config.yaml
encoder_arch: "vit"
model: "model that answers yes/no questions on an image's attributes"
dataset: "aerial photos of the United States (SatlasPretrain)"
train_examples: 101725
image_size: 64
crop_scale_min: 0.5
horizontal_flip: true
translate: 0.12
rotation_deg: 5
questions_per_image: 8
encoder_norm: "layernorm"
encoder_norm_position: "pre"
encoder_activation: "gelu"
encoder_mlp_ratio: 6
encoder_head_dim: 64
encoder_fused_qkv: false
encoder_bias: "all"
encoder_qk_norm: false
encoder_layer_scale_init: 0.1
encoder_parallel_block: false
encoder_inner_norm: false
encoder_drop_path: 0.1
encoder_patch_size: [4, 4]
encoder_conv_stem: false
encoder_layers: 8
encoder_width: 192
encoder_positions: "learned"
fusion: "cross_attention"
fusion_encoder_width: 320
fusion_encoder_layers: 8
fusion_encoder_norm: "layernorm"
fusion_encoder_norm_position: "post"
fusion_encoder_activation: "swiglu"
fusion_encoder_mlp_ratio: 3
fusion_encoder_head_dim: 32
fusion_encoder_fused_qkv: false
fusion_encoder_bias: "all"
fusion_encoder_qk_norm: false
fusion_encoder_parallel_block: false
fusion_encoder_inner_norm: false
fusion_encoder_moe: "soft"
fusion_encoder_num_experts: 32
fusion_encoder_moe_every: 2
fusion_encoder_expert_mlp_ratio: 0.25
fusion_encoder_slots_per_expert: 1
fusion_encoder_shared_expert: false
fusion_encoder_positions: "learned"
fusion_encoder_cross_attention_every: 2
residual_init: "scaled_by_depth"
optimizer: "muon"
muon_scale: "spectral"
lr: 0.0099
momentum: 0.95
nesterov: true
orthogonalizer: "newton_schulz_5"
adamw_lr_other_params: 0.0028
ema_decay: 0.99
steps: 4700
batch_size: 64
epochs: 3.0
lr_schedule: "linear"
final_lr_fraction: 0
warmup_steps: 940
weight_decay: 0.05
adamw_weight_decay_other_params: 0.05
Rows from block 2 of the image encoder of a small model that answers yes/no questions on an image's attributes, named by matrix and row number. Rows with one number belong to one neuron. Each number is 128 + 24 x the weight over its row's rms, rounded and kept within 0 to 255. All counts start at 0.
After each neuron's rows are labels from the 100 images, of 14976, where the neuron reaches its highest value: "place" is the part of the image that holds the peak. Only what is clearly more common there than usual is listed. The data: aerial photos of the United States (SatlasPretrain). In brackets: how many of the 100, against the usual share in percent.
# fc1: MLP up (encoder.blocks.2.mlp.fc1.weight, 1152x192), inputs 0-95
# fc2: MLP down (encoder.blocks.2.mlp.fc2.weight, 192x1152, transposed), outputs 0-95

fc1.57 [105 128 130 139 129 155  95 104 139 121 116 187 106 140  96 126  94 133 122 167 110 148  68 141 119 155 111 129 157 123 121 106 117 132 106 130 200  95  95 132 133 112 151 129 126 102  90 148  96 135 122 134 107 148 166 120 139 139 141 113 123 119  98 117 146 134 128 109 140 139 110 119 138 151  91 164 117  74 133 144 154 158 161  81  92 189 132 120 101 151 146 134 128 118 134 128]
fc2.57 [136 150  96 116 153 116 164 140 109 145 128  67 110 115 158 111 135 112 106 105 196 114 110 118 117 125 134 120 121  94  94 133 120 102 134 120 112 112 147 119  74 116 130 138 154 154 109 170 154 101 101  97 122 109 110 133 138 128 147 175 130  95 147 135 113 122 179 132 137  76 151 168  85 105 150 124 102 137 124 101  87 154 162 136 144 112 152 129 119 130 163 157 112 143 128 138]
place: top left (28 vs 9.8)

fc1.659 [147 137 132 159 159 117 112 123 118 135 133 142 156 143 107 118 131 115 192 126 157 152 173 109 121 125 117 123 158  94 109 134 126 133 169 126 133  97 136 156 123 159 140 108 154  99 116 168 135 149 131 135 126 155 177 129 151 145 156 159 105 137  85 160 110 157 124 162 170  99 106 148 115 148 192 133  98 124 141 136 120 117 141 128 128 124 125 124 119 152 138 154 106 145  90 118]
fc2.659 [106  91 183 123 131 139 125 170 127 135 139 192 130 109 133 129 166 115 123 163  83 116 120 116 107 104 146 146 116 157 123 134 113 103 126 125 180 107 107 131 126 144 115 123 130 115 130 125 124 111  82 132 137 121 112 134 156 134 111 118 122 106 163 115 122 142  85  97 129 137 180 125 111 166 106 146 138  95 113  90 164 142 127 108 116 137 161 121 144 106 110 116 116 130  82 156]
place: top right (55 vs 9.8)

fc1.570 [143 107 116 141 116  93 146 119  90 147 106 128  99 126 162 141 108  83 149 121 150 131  96 117  82 124 103 133 150 134  95 127 116 123 132 135 130 159 118 131 135 131 150 111 116 140 157  75 119 120 105 113 115 126 175 111 130 128  99 161 149 163 118 105 132 165 193  93 113 182 110 170 152  85 162  81 116 141 131 104 108 125 153 126 162 119 131 145 158 127 125 130 135 103 132  82]
fc2.570 [142 177 133  98 120 180 134  92 100 103 139 142 128 144 108  98 149 177 105 126 112  99 146 144 131 111 176 113 115  81 151 109 147  95 122 131 132 123 165 126 153 133 141 126 145 106 117 165 116 166 145 162 140 110  86 120  97 135 153 181 134  87 162 124 142 118 100 106 137 103 148 142  75 128 146 111 151 122 132 138 131  91 173 133  98 128 143 103 141 114 164 110 149 128 153 179]
place: bottom left (29 vs 9.8)

fc1.553 [ 97 123 159 133 118 100 105 140 134  92 147 169 130 123  96 129 168  99 111 124 112 155 122 103 128 165 136 146 168 137 126 140  64  97 151 161 123  82  94 167 161 102 125 134 109 138 131 135 138 120 108 164  98  80  74 134  92 108 112 141 136 109 101 103 139 132 154 132 162  93 131 128 110 140 127 156 129 109 130 126 131 111 185  78 128 194 123 151 121 168 128 136 127 153 125 146]
fc2.553 [121 164 134 127 148 119 127 133 113 148  61  99 126 109 128 121 111 130 148 161 128 139 139 115 128  87 154 114 129 121 122 157 134 132 134 117 155 136 118 114  99 156 130 144 144 126 137 145 118 137  68 167 107 164 174 111 120 136 126  96 114  83 139 112 102 126 109 122 154 136 104 141 131 133 126 104 138 118 127 153 143 159  96 140  70  80 122 125  88  78 141 141 138 141 155 174]
place: top left (40 vs 9.8)

fc1.44 [ 72 147 110 130 110  74 159 140 128 134 123 122 142  96 163 146 114 146 121 156 123 137 132 127 129  85 132 141  87 150 110  80 129 164 148 137 111 189 154 122 134 149 137 125 144 168 136 116 137 119 158 125 108 147  51 106 125 133 130 113 139 156 139 132 114 125 114 132  88 126  89 153 166 130 149 174 108 142 144 149 148 128 104 110 110 135 116 160 110 135 125 148 153  78 133 126]
fc2.44 [175 132 140 150 160 123 120 132 136 141 117 121 105 126 102 138 122 121 143 111 103 153 131 122 108 181 110 113 153 112 128 132 157 107  97 138 178 117 145 132 149  96 113 135 140  78 147 172 114 143  72 136 164 131 143 135 139 110 136 158 125 113 124 112 148 142 165 108 150 140 195 129 112 102  90 135 126  85 151 161 117 141 134 123 122 144 135 122 132 102  99 145 123 145 140 137]
place: bottom left (39 vs 9.8)

fc1.197 [140 134 127 142 109 166 112 127 116 142 128  98 124 104 128 146 106 111 136 116  85 139 125 119 175  98 152 158  67 161 115 142 138 164 122 158 103 150 141 122  80 120 128  85 105 135 113 137 129 120 161 127  94 109 105 146 118 138  97 126 155 149 142 130 103 135 126 160 161 101 172 115 130 129 155 116 114 138 101 147 146 130  88 108 160  86 148 124 161 103  78 115 126 111 155  90]
fc2.197 [ 73 156 159 140 105  99 157 145 120 122  65 123 161 153 129 112 129 125 128 141 156 109 134 140 116 132 119 168 172 154 128  89 125  82 144 127 103 101 117 139 146 139 123 137 113 146 158 133 161 118 109 164 161 102 126 112 132 115 148 114 121  93 113 119 100 119 135 153 151 112 143 180  93 152  71 106 104 110 109 119 170 128 132 133 163 186  85 135  92 135 118 129 134  92 135 123]
place: bottom centre (58 vs 11.7)

fc1.578 [136  99 141 155 134 137  82  98 151 112 177 103 133 145  98 138 133 126 153 105 136 153 148 128 136  94 110 130 180 111 142 157 146 107  87 155 131  97 161 170 163 137 138 106  95 132 114 157 110 124 117 152 106 112 134 102 108 117 121  99 108 105 104  99 162 112 149 138 166 155 117 171 138 137 195 126 118 116 148 146 105 109  92 141 105  96 154 138 116  99 145 138 117 116  98 142]
fc2.578 [ 98 137  83 135 118 114 121 129 137 124  81 145 159 135  93 157 104 137 144 154 167 142 111 125 103 154 100 148 151 100 144 113 124 138 141 147 158  97 133 125 131 117 109 111 133 155 164 146 111 131  86 116 137 122 116 118 107 128 163 155 150  68 144 153  99 133 141 159 135 133 125 174 137  99 116 101 110 144 151 110 121 141 143 161  97  87 108 102  92 115 112 101 141 100 120 134]
place: bottom right (31 vs 9.8)

fc1.483 [ 98 157 102 159 137 133 123 165 107 122 111 132 119 129 126 107  98 141 124  86 134 149 148 136 149  97 108  91 151 189 112  97  86 135 143 156  87 164 154 110 125 105 122  98 128 153 128  91 140 109  83 140 125  94  81 170 120 123 120 163 147 104 147 133 144 106 152 199  89 122 141 126 109  98 151 164 128 166 118 107 137 103 118 105 142 168 106 124 121 170 156 102 128 138  90 150]
fc2.483 [142  74 141 139 114 128 131 124 115 131  95 118 108 126 118 115 115 116 124 151 120 149 104  93 137 120 128 142 158 121 141 161 133 151 125 136 213 110 135 181 103 111 129 165 124 104 137  82 116 145 128 124 160 143 133 112 116 131 100 144 122 134 136 138 103  83 121 166 143 149 133 167 148 109 155 120 127 146 133  98 114 130 122 122 106 118 145 154 114 154 119  96 122  77 125 146]
place: top right (35 vs 9.8)

fc1.315 [124 155 155 145 134 122  99 147 135 143 121  95 134 102 191 158 115 182 144 121 161 116 174 123 108 158 121  99 109 121 134 156 142 135 121 122 123 126 121 128 155 104 130 131 131 170 157 135 141 150 134 118  28 135 132 116 136 129 105 145  70 144 117 109 126 150 112 150 145 141 107 118 127 120 167  89 106 114 124 135 141 117  80 126 118 112 118 119 129 149 127  64 137 113 116  95]
fc2.315 [141 149 119 166 145 137 136  94 143 127 153 164 101 110 101 105 108 113 132 126 140 116  86 127 172  86 118  86 151 142 118  81 131 133 105 164  92 180 120 149 110 131 130 160 151 128 135 125 138 151 110 107 168  77 117  94 139 101 116 139 128 130 132 163 116 113 132 159 121 118 112 144  92 114 117 132 149 105  49 140 160 127 141 114 156 142 149 133 131 101 166 125 114 129 118 125]
place: middle right (32 vs 11.7)

fc1.335 [ 80 103 136 155  94 116 108 164  95 140 170 139 130 131 153 118 148 108 124 134 119 143 121 139 134 117 114  91 128 127 125 119 122 143 122 130 149 130 142 155 130 121 155 157 174 113  81 104 111 111 153 110 110 115 137 101  80  98 143 111 144 129 101 157 148 152 127 140 145 140 109 174 107 132 172 101 148 169 134 150 149 145 178 117 135 146  95 177  98 146 102 128 133 138 142  91]
fc2.335 [189 174 163 174 122 119 132 126 153 145 100 139 130  82  75 151 165 155 105 142 108 119 135 123 147 151 129  98  72 168 105 148 153 164 146 121  85 124 140  98 151 140  96  83 138 164 163 174 129 128 111  77 145 152 140 167 118 138 112 106  95 108 138 106 119 142 150 124 143 108 120  96 122 104  92  92 119 127 151 122 105 111  44 127 143  95 138  66 126 127 131 111 131 125 113 156]
place: bottom left (25 vs 9.8)

fc1.327 [116 116 128 137 155 115  73 143 144 120 102 171 104 125  80 107 122 161 111  91 136 128 151 122 119 101 150 141 136 133 115 138 108  92  70 137 124  85 153 162  81 122 151 192  93 145 118 130 112 135 117 137 147 138 120 108 122 163 120 136 124 112 164 102 142 107 158 137 126 148 128 122 125 123 113 128 130 154 148 110 163 119  97  86 153 148 152  91 191 162 135 124 104  88 127 166]
fc2.327 [155 136 121  90 140  92 127 113 116 110  93 135 121  97 179 127 149 126 109 145 135 131 122 101 192 125 131 110  98 109 130 124 144 132 129 163 114 183  63 119 147 100 124 128 111 127 131 136 101 161 137 155 148 145  92 138 123 139 135 155  91 122 121 132 114 154 129 122 119  91 115 153 135 152 150 112 140 147 138 136 161 123 149 136 123 128 106 136  82  99 103 112  88 125 121 133]
place: top centre (49 vs 11.7)

fc1.568 [137  97 110 110 115 118  98 117 100 115 113 106 111 148 119 120 100 108 108 141 103 138 157 166 177 117 144 126 156 130 132 140 141 156  80 136 163 111 122 133 130 137 154 107 102 195 113 122 118 106 164 191 118 111 127 119 103 109 137 175 151 101 124 145 117 142 128 126 113 126 114 115 135 157 136 120 120 157 137 124 140 177 122 162 134  58 150 112 134 116 125 189 136 136 138 109]
fc2.568 [108 143 144 134 181 157 168 106 138 133  97 139 161 150  81 148 128 108 166 145 166 137 151 112  95 149  99 128 121 102 115 146 102 108 149 120 132 106 160 143 109 119 116 120 163 102 138 127 172 171 132 133 165 132 117 106 106 149 139 108 114  90 175 106 144 131 136 106 105 109 107 176 144 130 131 114 122 126 119 142 119  80 131 124 106 130  90 144 153  95 171  78 137 105 145 123]
place: bottom centre (28 vs 11.7)

fc1.109 [116 140 132 128 129 120 151 103 144 161 121 153 165 114 173  98 128  97 130 115 144 137  91 133  80 132 137 129 192 122 100 155  78 184  94 101 103 137 113 151 128 133 124 121 133 150 142 167 132 109 123 154 109  85 104 147  98 137 111 135 114 143 124 110 182 147 160  64 136  71 115  95 142 130 125 144 129  73 122 158 159 134 175 115 140 128 103 148 136 118 137 132  99 126 152 156]
fc2.109 [101 110 131 159  97 142 150 127 123 117  87 134 123  97 115 137 116 164 140 150 144 123 138 107 113 141  98 119  69 153 147 141 165  88 172 135 193 150 126 105  70 120 121 156 174 135 127 115  94 111 105 147 118 147 166 133 152 137 142 120 124 100 140 105  99 114 148 133 178 149 131 161  93 111 106 112 125 105 114 120 107 157 111 133 105 111 113 138  85 107 101 197 155 145 106 111]
place: top left (32 vs 9.8)

fc1.130 [165 116 152 114 122  65 127 114 157 136 118  98 138 132  99 102 108  92 159 111 173 156 124  84 113 118 123 146  97 119 141 102 143  98 150 139 120 106 186 171  94 163 143 143 123 123 147 152 105 149  97 173 146 152 157  94 112  93 120 102 104 132 125 130 129 155 139 143  77 148  95 160 159 107  91 110 151 138 168 103 133 108 161 144 107 162  84 127 136 137 134  94 128  98 153 129]
fc2.130 [194 130 142 167 110 159 113  85 131 124 160 115  55 136 129 122 126 131 130 134 108 100 124 138 144 135 163 124 113  93 175 103 178 137 129 123 138 139 138 131 149 100 121 161 186 128 157 171 132 112 124 155 104 120 136 123  86 137 120 139 152 132 104 160 112 159 112 144 136  94 157 107 118 141 101  75 131 105  86  58 122 148 123 147 133 173 138 120 129 120 148  77 124 123 150 170]
place: top left (34 vs 9.8)

fc1.58 [103 151 101 100 111  99 100 107 154  93 128 146 126 136 109 140 110 144 182 140 136 142 111 104 109 129 100 162 153  94 152 126  75 131 140 153 176 133 145 153  90 115 143 143 129  79 129 119  92 141 100 148 108  82 145 164 103 161 174 127 137 107 103 111 130 112  98 113 152 109 106 150 103 175 111 139  97 142 151 132 141 154 154 100 112 132  93 127  97 107 146 123 120 140 133  84]
fc2.58 [109 136 164 148  95 128 147 128 124 147 106 108 113 125 146  79 140 105 112 149 120 145 144 116 138 140 126  99 123 121 102  90 114 115 117 120 103  78  91 104 133 157 161 103  99 168 125 122 134 133 103  93 156 152 119 122 141 128  89 173  83 128 148 175 144 172 150 131 116 143 137 143 143 135 144 164 164 109 141  96 121 116 107 181 137 118 113 133 105 157 124 121 137 130 156 177]
place: top right (49 vs 9.8)

fc1.317 [150 119  87 108 166 114 118  90 170 137 103 158 125 134 125  92 116 143 127 154 114 133 125 112 145 115  95 131 145  98 113 148 111 149  91 123 130 148 135 156 112 157 143 132 155  98 154 149 142 131 110 134 150 147 122 162 111  90 148 131  97 115 138 106 172 131 154 115 128 119  84 130  99 139 156 153 166 143 154 145 166 101 112  82  71 161 129  96 130 154 101 178  89 140 115 140]
fc2.317 [120 132 103 156 168 104 144 130 165 118  96 120 116 111 154 168 101 109 120 113 143 111 148 149 110 160 152 142 101 173 120 104 150 143 112 149 108 132 131 115 111  92 137 152 144 135 112 197 135 110  86 134  84 126 122 121 128 132 130 164 138 121 124 124  94 120 101 110 111 143 128 155 119 111 152 131 121 111 104 147 108 118 178 114 129 159 164 150 100 158 137 149 161 138 174  91]
place: top centre (33 vs 11.7)

fc1.732 [129 102  96 143 171 107 112 138 157 119 105 119 109 133 125 109 154 164 141 159 103 103 128 120 141 164 124 147 117 147 154  90 116 131  90 120 137 104 144  87 122 149 100 127 132 100 153 101  91 152 166  92 109 146 118 124 118 139 154 120 100 124 120 116 130  95 107 105 106 150 155 147 116 150 105 111  88 160  52 113 181 118 104 133 154 169 188 117 156 124 126 146 150 168 158 134]
fc2.732 [117 140 109 114 105 150 137 127  71 131 150 163 126 104 125 170 141 120 114 152 147 129 112 146 118 118 115 136 140  96 120 155 151 106 150 147 127 125 100 190 130 125 121 167 141  96 152 172 173 119 148 132 132  79 121 123 155 125 106  92 172 147 123  97 158 127 116 107 118 104  59  98  96 130 130  97 152 112 134 153  74 158 107 134 110 127  73 145 143 158 163 123  79  99  87 135]
place: bottom right (28 vs 9.8)

fc1.640 [ 89  94 133 108 107 161 147 143 117 128 123 137 125 124 150 152 128 152 146 119 121 153 136 113 159 153 132 141 138 115 116 139  66 103 137 146 137 109 104  95 140 138 143 170 112 135 134 121 112 124 124 161 173  82 101 114 133  81 120 133 102 137 149 136 134  78 102 148 115 153 147  83 107 116 151  86 134 111 104 130 144 139 125 165 114 113 118 159 171 122 137 167 126 119  81 166]
fc2.640 [152 172  87 111 125 124  98  89 160  96 102 128 161 104 124 106 104 126  96 128 140 169 102 155 107 127  98 106 123 121 148 113 129 144 111 149 108 144 166 138  84 116 126 131 160 114 155 131 152 141 149 139 135 148 140 112 126 123 133  95 122 103 106 146 125 160 169 138 152 140 106 141 166 132 126 180 131 147 104 105  99 120 114 144 112 129 101 102 121  98 120 118 134 179 173  92]
place: bottom right (27 vs 9.8)

fc1.425 [144 138  96 134 114 150 133 172 132 138  98  89 150 145 142  80 115  98 147  79 138 134  96 135 121 123 140 114 148 147 142 170 132 108 105 122 126 125  93 128 169 138 110 118 120 196 105 145 135 119  77 145 143 102  95 128 101 134 155 138 116 105 135 140 176 142 153 124 129 118 131 123 128 157 120 146 104  90 159 149 147  76 168 110 106 165  62 121 147 105 121 129 115 128 119 172]
fc2.425 [143 128 111 128 118 132 115  95 127 111 120 125 134  96  90 138 128 168 117 147 142 151 148  76 102 146 152 116 150 147 176 144 136  90 160 145 143 142 125 151  79  98 118 131 215  97 141 141 117  93 105 136  73 150 170 120 161 137 134 152 119 113 102 115 112 151 123 124 129 115 115 144 141  99  84 122 136 106  83 127 162 130 130 119 146 132 112 125 134  47 106  86 101 128 158 136]
place: bottom left (34 vs 9.8)

fc1.402 [129 132 133 121  91 134 140 159 161 121 114 148 115 120 161 124 120  94 151 167 148 149  94 117 137 117 163 125 131 136 155 119 114  95 123 106 144  88 114 119 112 109 122 162 146 146 113 110  78 134 101 140 182 109  92 141  97 137 124 129 109 126  71 119 128 178 158  77 146  87  91 100 131 115 164 119 154 127 171 125 166 105 142 107 140 126 165 132 140 102 149  92 105 131 147 166]
fc2.402 [135 124 118 110 140 140 195  62 135 144 138  71 134 146 104 137 131 129 129 110 121 159 160 113 137 149 123 111 118 123 141 151 141  96 155  97 150 161 118 132 113 145 158 155 145 140 116 191  64  68  79 183  89 104 130 125 127 124 156 123 132  73 127 128 109 176 126 137 155 164 106 153 129 131 126 102 149 146 102 120 119 173 141 139 142 130 116 132 109 131 118 160 108 113  97 111]
place: top left (31 vs 9.8)

fc1.139 [179 141  70 190 104 109 145 125 126 135 117 133 119 141 141 150 135 113  93 153  86  95 141 164 110 121 160 136 142 115 137 137 109 167 121  83 163 139 126 140 114 120  89 122 128 141 113 149 145  80 135 148 151 123 132 119 141 120  88 126 134 103 128 141 113 159 103 123 115 117 101 113  66  91 153 143  78  90 136 153 122 139 107 130  70 128 129 110 113 137 131 141 136 132 120 157]
fc2.139 [107 138 158  98 151 133 120 156 105 142 114 127 151 144 122 141  82 128 178 138 147 157  94 109 153 122 135 178 118 136 103 127 152  79 144 126  79 108  90 107 127 157 127 147 134 119 131 123  98 154 153 141 105 157 147 172 117  89 110 147 131 155 134 167 106 126 144 143 136 146 134 122 180 165 114 106 147 189 130 114 115 138  93 134 147 141 152 137 108 138 166  71 103 141 135 124]
place: bottom centre (28 vs 11.7)

fc1.424 [115 115 119 160 125 149  93 122 153 148 148 110 145 133 154 105 124 146 100 119 108 134 148  88 125 150 121 150 185 155 121 184 140 133 113 153 121 126 129 145  99 120 106  82  65 186 134 138 137 107 128 124 140 115 174  56 135 112 133 142 155 121 120 135 101 149 110 198 169 101 131 121 130 111 137 143  81 170 128 142 138 119 131 172 146 114 112 136 138 144 127 115 150 105 167 133]
fc2.424 [ 76 109 127 125 134 147 159 108 104 140  91  98 135 150 138  98 123 143 169 103 120 123 115 100 114 139  86 107 133 153 116 144  81 130 145  94 129 121 123 115 194 164 127 137  99 134 124 104 144 128 155 164 107 169  83 138 132 141 114  87 135 109 133 104 117 107 141 124 120 160 128 161 147 173 133 128 155 156  99 112 132 103 127 135  69 133 153 116 130 132 119 117  94 153 146 127]
place: bottom centre (37 vs 11.7)

fc1.336 [143 102 114 125 111 129 117 135 129  99 142 157 170 109 168 129 150  95  98  99 142 111 155  96 130 134 178 139 155 105 163 163  97  93 124 127 113 114  88 130 178 137 152 133 114 125  80 116 128 103  80 184 118 127  92 166  85 147 172 130 134 122 106 120 113 104 137 143 156 139 121 127 119 152 119 150 149 123 137 148 166 114 153 125  87 151  89 138 125 140 128 116 111 139  79 176]
fc2.336 [ 92 148 139 101 141  93 118  99  93 123  84 128 109 147 113 110 159 119 112 150 128 140 111 142 136 115 111 117 127 104 149 160 124  84 146 142 171 107 101 157 122 109 142 114 144 121 158 134 120 117  97 166 123 125 122 135 134 112  92 129  99  61 138 126 123 164 135 124 100  82 149 125 150 103  98 133 121  97 121  93 175 102 124 144 116 122 108 139 129 121 139  85 110 168 142 178]
place: top right (25 vs 9.8)

fc1.232 [119 124  96 112 165 131 144  81 155 112 150 169 104  93 112 127 127  63 107 137 122 169 122 126 126 184  99 153 104 137  49 126 117 114  78 147 145  94 157 142 101 190 120 158 138 204 157 113 118 118 128 108 148 124 150 143 119 116 151 148 171 132 160 120 145 151 117 125  98 133 115 104 118  93 157 160 126 114 143 127 164 135 119 137 120 155 115  94 112 144 104 129 171 107  80 133]
fc2.232 [131 138 110 104  89 162 134 124 144 110  65  71 116 109 143 139 169 151 129 109 172 145 111 143 145 112 118 178 147 164 147  82 109 131 133 108 139  82 102 117 121 128 126 129 120 105  90 123 177 123 109 149 157 124  99 130 164 145  98 132 123 134  62  77 110 153 144 145 121 146 123 142 162 148 109 109 139 153 150 110 117 128 166 124 117 141 127 137 109 146 112  93  70 115 173 121]
place: centre (32 vs 14.1)

fc1.88 [132 112 150 134 134 126 147 110 121 116 134 171 133 139 102 128 114 155 139 157  99 139 113 112 100 135 121 110 134 133 114 142 105 117 119 121 144 104 113  85 131 172 101  96 163 120 116 129  71 139 128 162 140 153 139 137 130 112 124 129 139 146  83  97 139 142 131  49 122 155 140 147 124 119 106 141 155 157 132 116 107 132 171  93 161 168 145 136 130 167 110 121 159 116 144 117]
fc2.88 [ 78 162 138 177 143 139 140 140 149 108 137  91 102 148 153 143 114 131 130 126 146 144 119 131 137 130 142 131 112 114 144 110 108  99 126 104 138 112 136 114 139 100 151 138 171 147 132 146 143 139 113 155 139 120 119 149 110 134 164 124 142 144 110 147 113 118  96  81 126 131 133 146 148 134 147 124 177  75 100 126 137  82 136 168 106 110 138 113 160 128 136 202 119 144 154 152]
place: centre (33 vs 14.1)

fc1.324 [112 148 118 114 121  91 107 138 150 108  94 159 174 158 115  73 101 124 128 108 139 135 126 153 103 115 141  83 165 145 113 113 112 142 180 111 141 101 134 122 169 136 137 135 125 108 102  77 152 142  79 120  97  70 141 114 127 127 135 122 154 159 130 117 103 142 132 144 111 103 135  71 140 162 123 155 148 146 189 129 125 125 155  84 132 159  93 139 173 138 104 136 125 107 114  68]
fc2.324 [ 88 128 147 157 119  83 128 140 118 123 120 106 118 109 103 109 148 130 113 134 142 157 162 165 137 130 114 169  98 103 124 139 164 124 123 118 113  94 122 143 148 109 116 138 168  90 147 133 111 123 107 155 148 144 102 137 134 120 118 145  91 138 109 113 140  88 118 111 111  83 107 174 112 120 131  96 110  98 165 144 136 150 118 112 150 106 209 175 130 110 208 139 164 123 148 145]
place: top left (40 vs 9.8)

fc1.356 [125 118 117 118 118 116 129 103 142 157  85 134 122 165 114 153 158 102 141 145 161 134 135 105 107 116 107 103 131 104 165 149 120 135 118 100 151  91 127 174 106  78 160 134 138 111 128 106  82  94 151 175 121  87 115 143 109 107 105 168 150  95 105 173 135 129 146 103 114 131 128 165 165 121 172 128 141 123 154 140 114 125 108 142 131 185 147 171 152 119 145 109  77 125 152 130]
fc2.356 [162  94 105 123 124 125 125 143 139 110 157 110 138 149 108  79 141 146 119 100 116 156 153 114 143 151 177 127 123 120 129 109 132 110 132 133 154 117 155 116 104  92 163 141 156 126 150 166 142 124 130 146 112 108 116 134 121 134 130 136 126  88  98 153 131 175  91 110  96  97 171 166 132 115 102 130 148  98 150 156 142  78 122 132 164 137 111 122 108  90  95 106 163  97 153 145]
place: bottom centre (32 vs 11.7)

fc1.339 [118 142 113 118 105 112  82 133 133 133 119 103 115 135 135  92 138 145 155 117 144 152 115 120 134 113 109 132 133 138 133 157 104 159 125 140 160 131  74 131 177 138 124  86  99  96 148 123 157 144 155 133 123 102  92 142 141 114 147 140 133 130  81 157 136 116 136 136 111 127 113 150  96 188 180 118 116 156 131 130 152 112 159 126 113 125 121 117 135 109 132 117 137 168 113 179]
fc2.339 [117 168 112 127 160 111 114 104 172 140 131 144 202 137 119 167 120 117 126 128 145 132 143 114 142 154 117 174  97 101 112 142 139 110  95 112 144 124 128 149 137 182 123 151 171 139 111 149 136 100  88 122 117  99 124 134 131 151  88 108 160 112 135 159 132 175 140 123 169 126 128 151 109 132  84 152 121  79 136 144 107 122 103 145  77 104 104 102  99 133 128 170 150 108 112 121]
place: top centre (33 vs 11.7)

fc1.152 [ 78  82 153 104 108 164 110 141 158 126 133 112 139 100 186 140 125  88 106 117 114 110 121 139 152  95 139 143 161 133 131 130 105 118 105 147 140 152 153 120 136 111 114 116  98 129  96 100 111 107 148 127 112 109 109 137 127 118 148  97 139 170 189 139 165 127 129 131 103 108  85 122 152 136  80 164 109 126 148 162 120 136 106 128 104 114  98 168 151 126 133 144 101 110 135 124]
fc2.152 [145 149 157 122 114 107 144 129 146 128  99 109  95 120  62 178 134 126 160 115 133 107 121 111 122 174 131 139  94 149 128 125 109 151 193 138 104 126 130 157 123 110  97 144 129 114 145 122 156 145  76 183 139 143 113 137 169  96 122 136 131  86 117 129 108 116 106 109 101 143 180 145 173 117 131 115 109 130  90 129 145 141 148  91 160 119 117 121 122 111 102 113 163 133 147 142]
place: bottom left (40 vs 9.8)

fc1.369 [146 149  95 114 141 156  95 162  87 120  69 143 135 123 106 116 116 123 104 125 123 144 189 114 145  98 107 137 143 135 109 134 131 105 105 151 123  83 129 114 174 145 130 122 103 128 142 114 157 116 124 143 104  93 104 124 113 127 139 136 125 137  95 132 138 154 131 200 101 156 136 135 129 165 172 188 132 108 105 142 114 126 116 138 146 112 136  98 143 133 135 149 108 102 118 127]
fc2.369 [ 62 133 142  97 105 109 144 144 103 133 107 136 151 129  98  91 126 147 116 148 113  81 129  97 149 103 127 142  95 110 106 130 113 115 129 158 128  82 134 140 126 102 173 114 108 134 152 119 104 132  95 139 133 122 151  91 117 138 163 145 124 115 129 151  86 115 112 128 148 140 148 156 139 111 110 121 153 171 160 121 128 128 114 129 123 142 134 112 131 155  80  70  62 158 180 142]
place: top right (26 vs 9.8)

fc1.511 [114 107 162 153 155 151 129 139 107  83 122  92  99 108 138  94 117 105 131 125 104 144 101 124 128 111 100 117 161 156 108 118 118 173  88 170 145 140 155 139 151  97 105 123 155 116 157 111 141  92 110 124 196 113  82 122 150 127 141 160 161 114 175 104 163 120 112 191 137 101 122 149 141 123 155 151  81 143 122 120 125 142 126 140 119 160 139  89 104 143 137  83 144 152 124  74]
fc2.511 [126 102 115 117 149 130 161 118  92 146 139 143 124 126 129 134  96  99 127 128 135 153 114 126 135 107  87  87 140 153 124 177 163 127 113 135 204 117 143 146 144 124 134 158  82 118 130  57 139 135 151 138 114 101 115 104 135 124 111  99 152 175 124 146  95  84 119 166 105 105 112 146 134 148 110 114 126 135  79  80 110 115 111 124  95 124 144 161 147 170 111 114 133  73 105 148]
place: middle left (30 vs 11.7)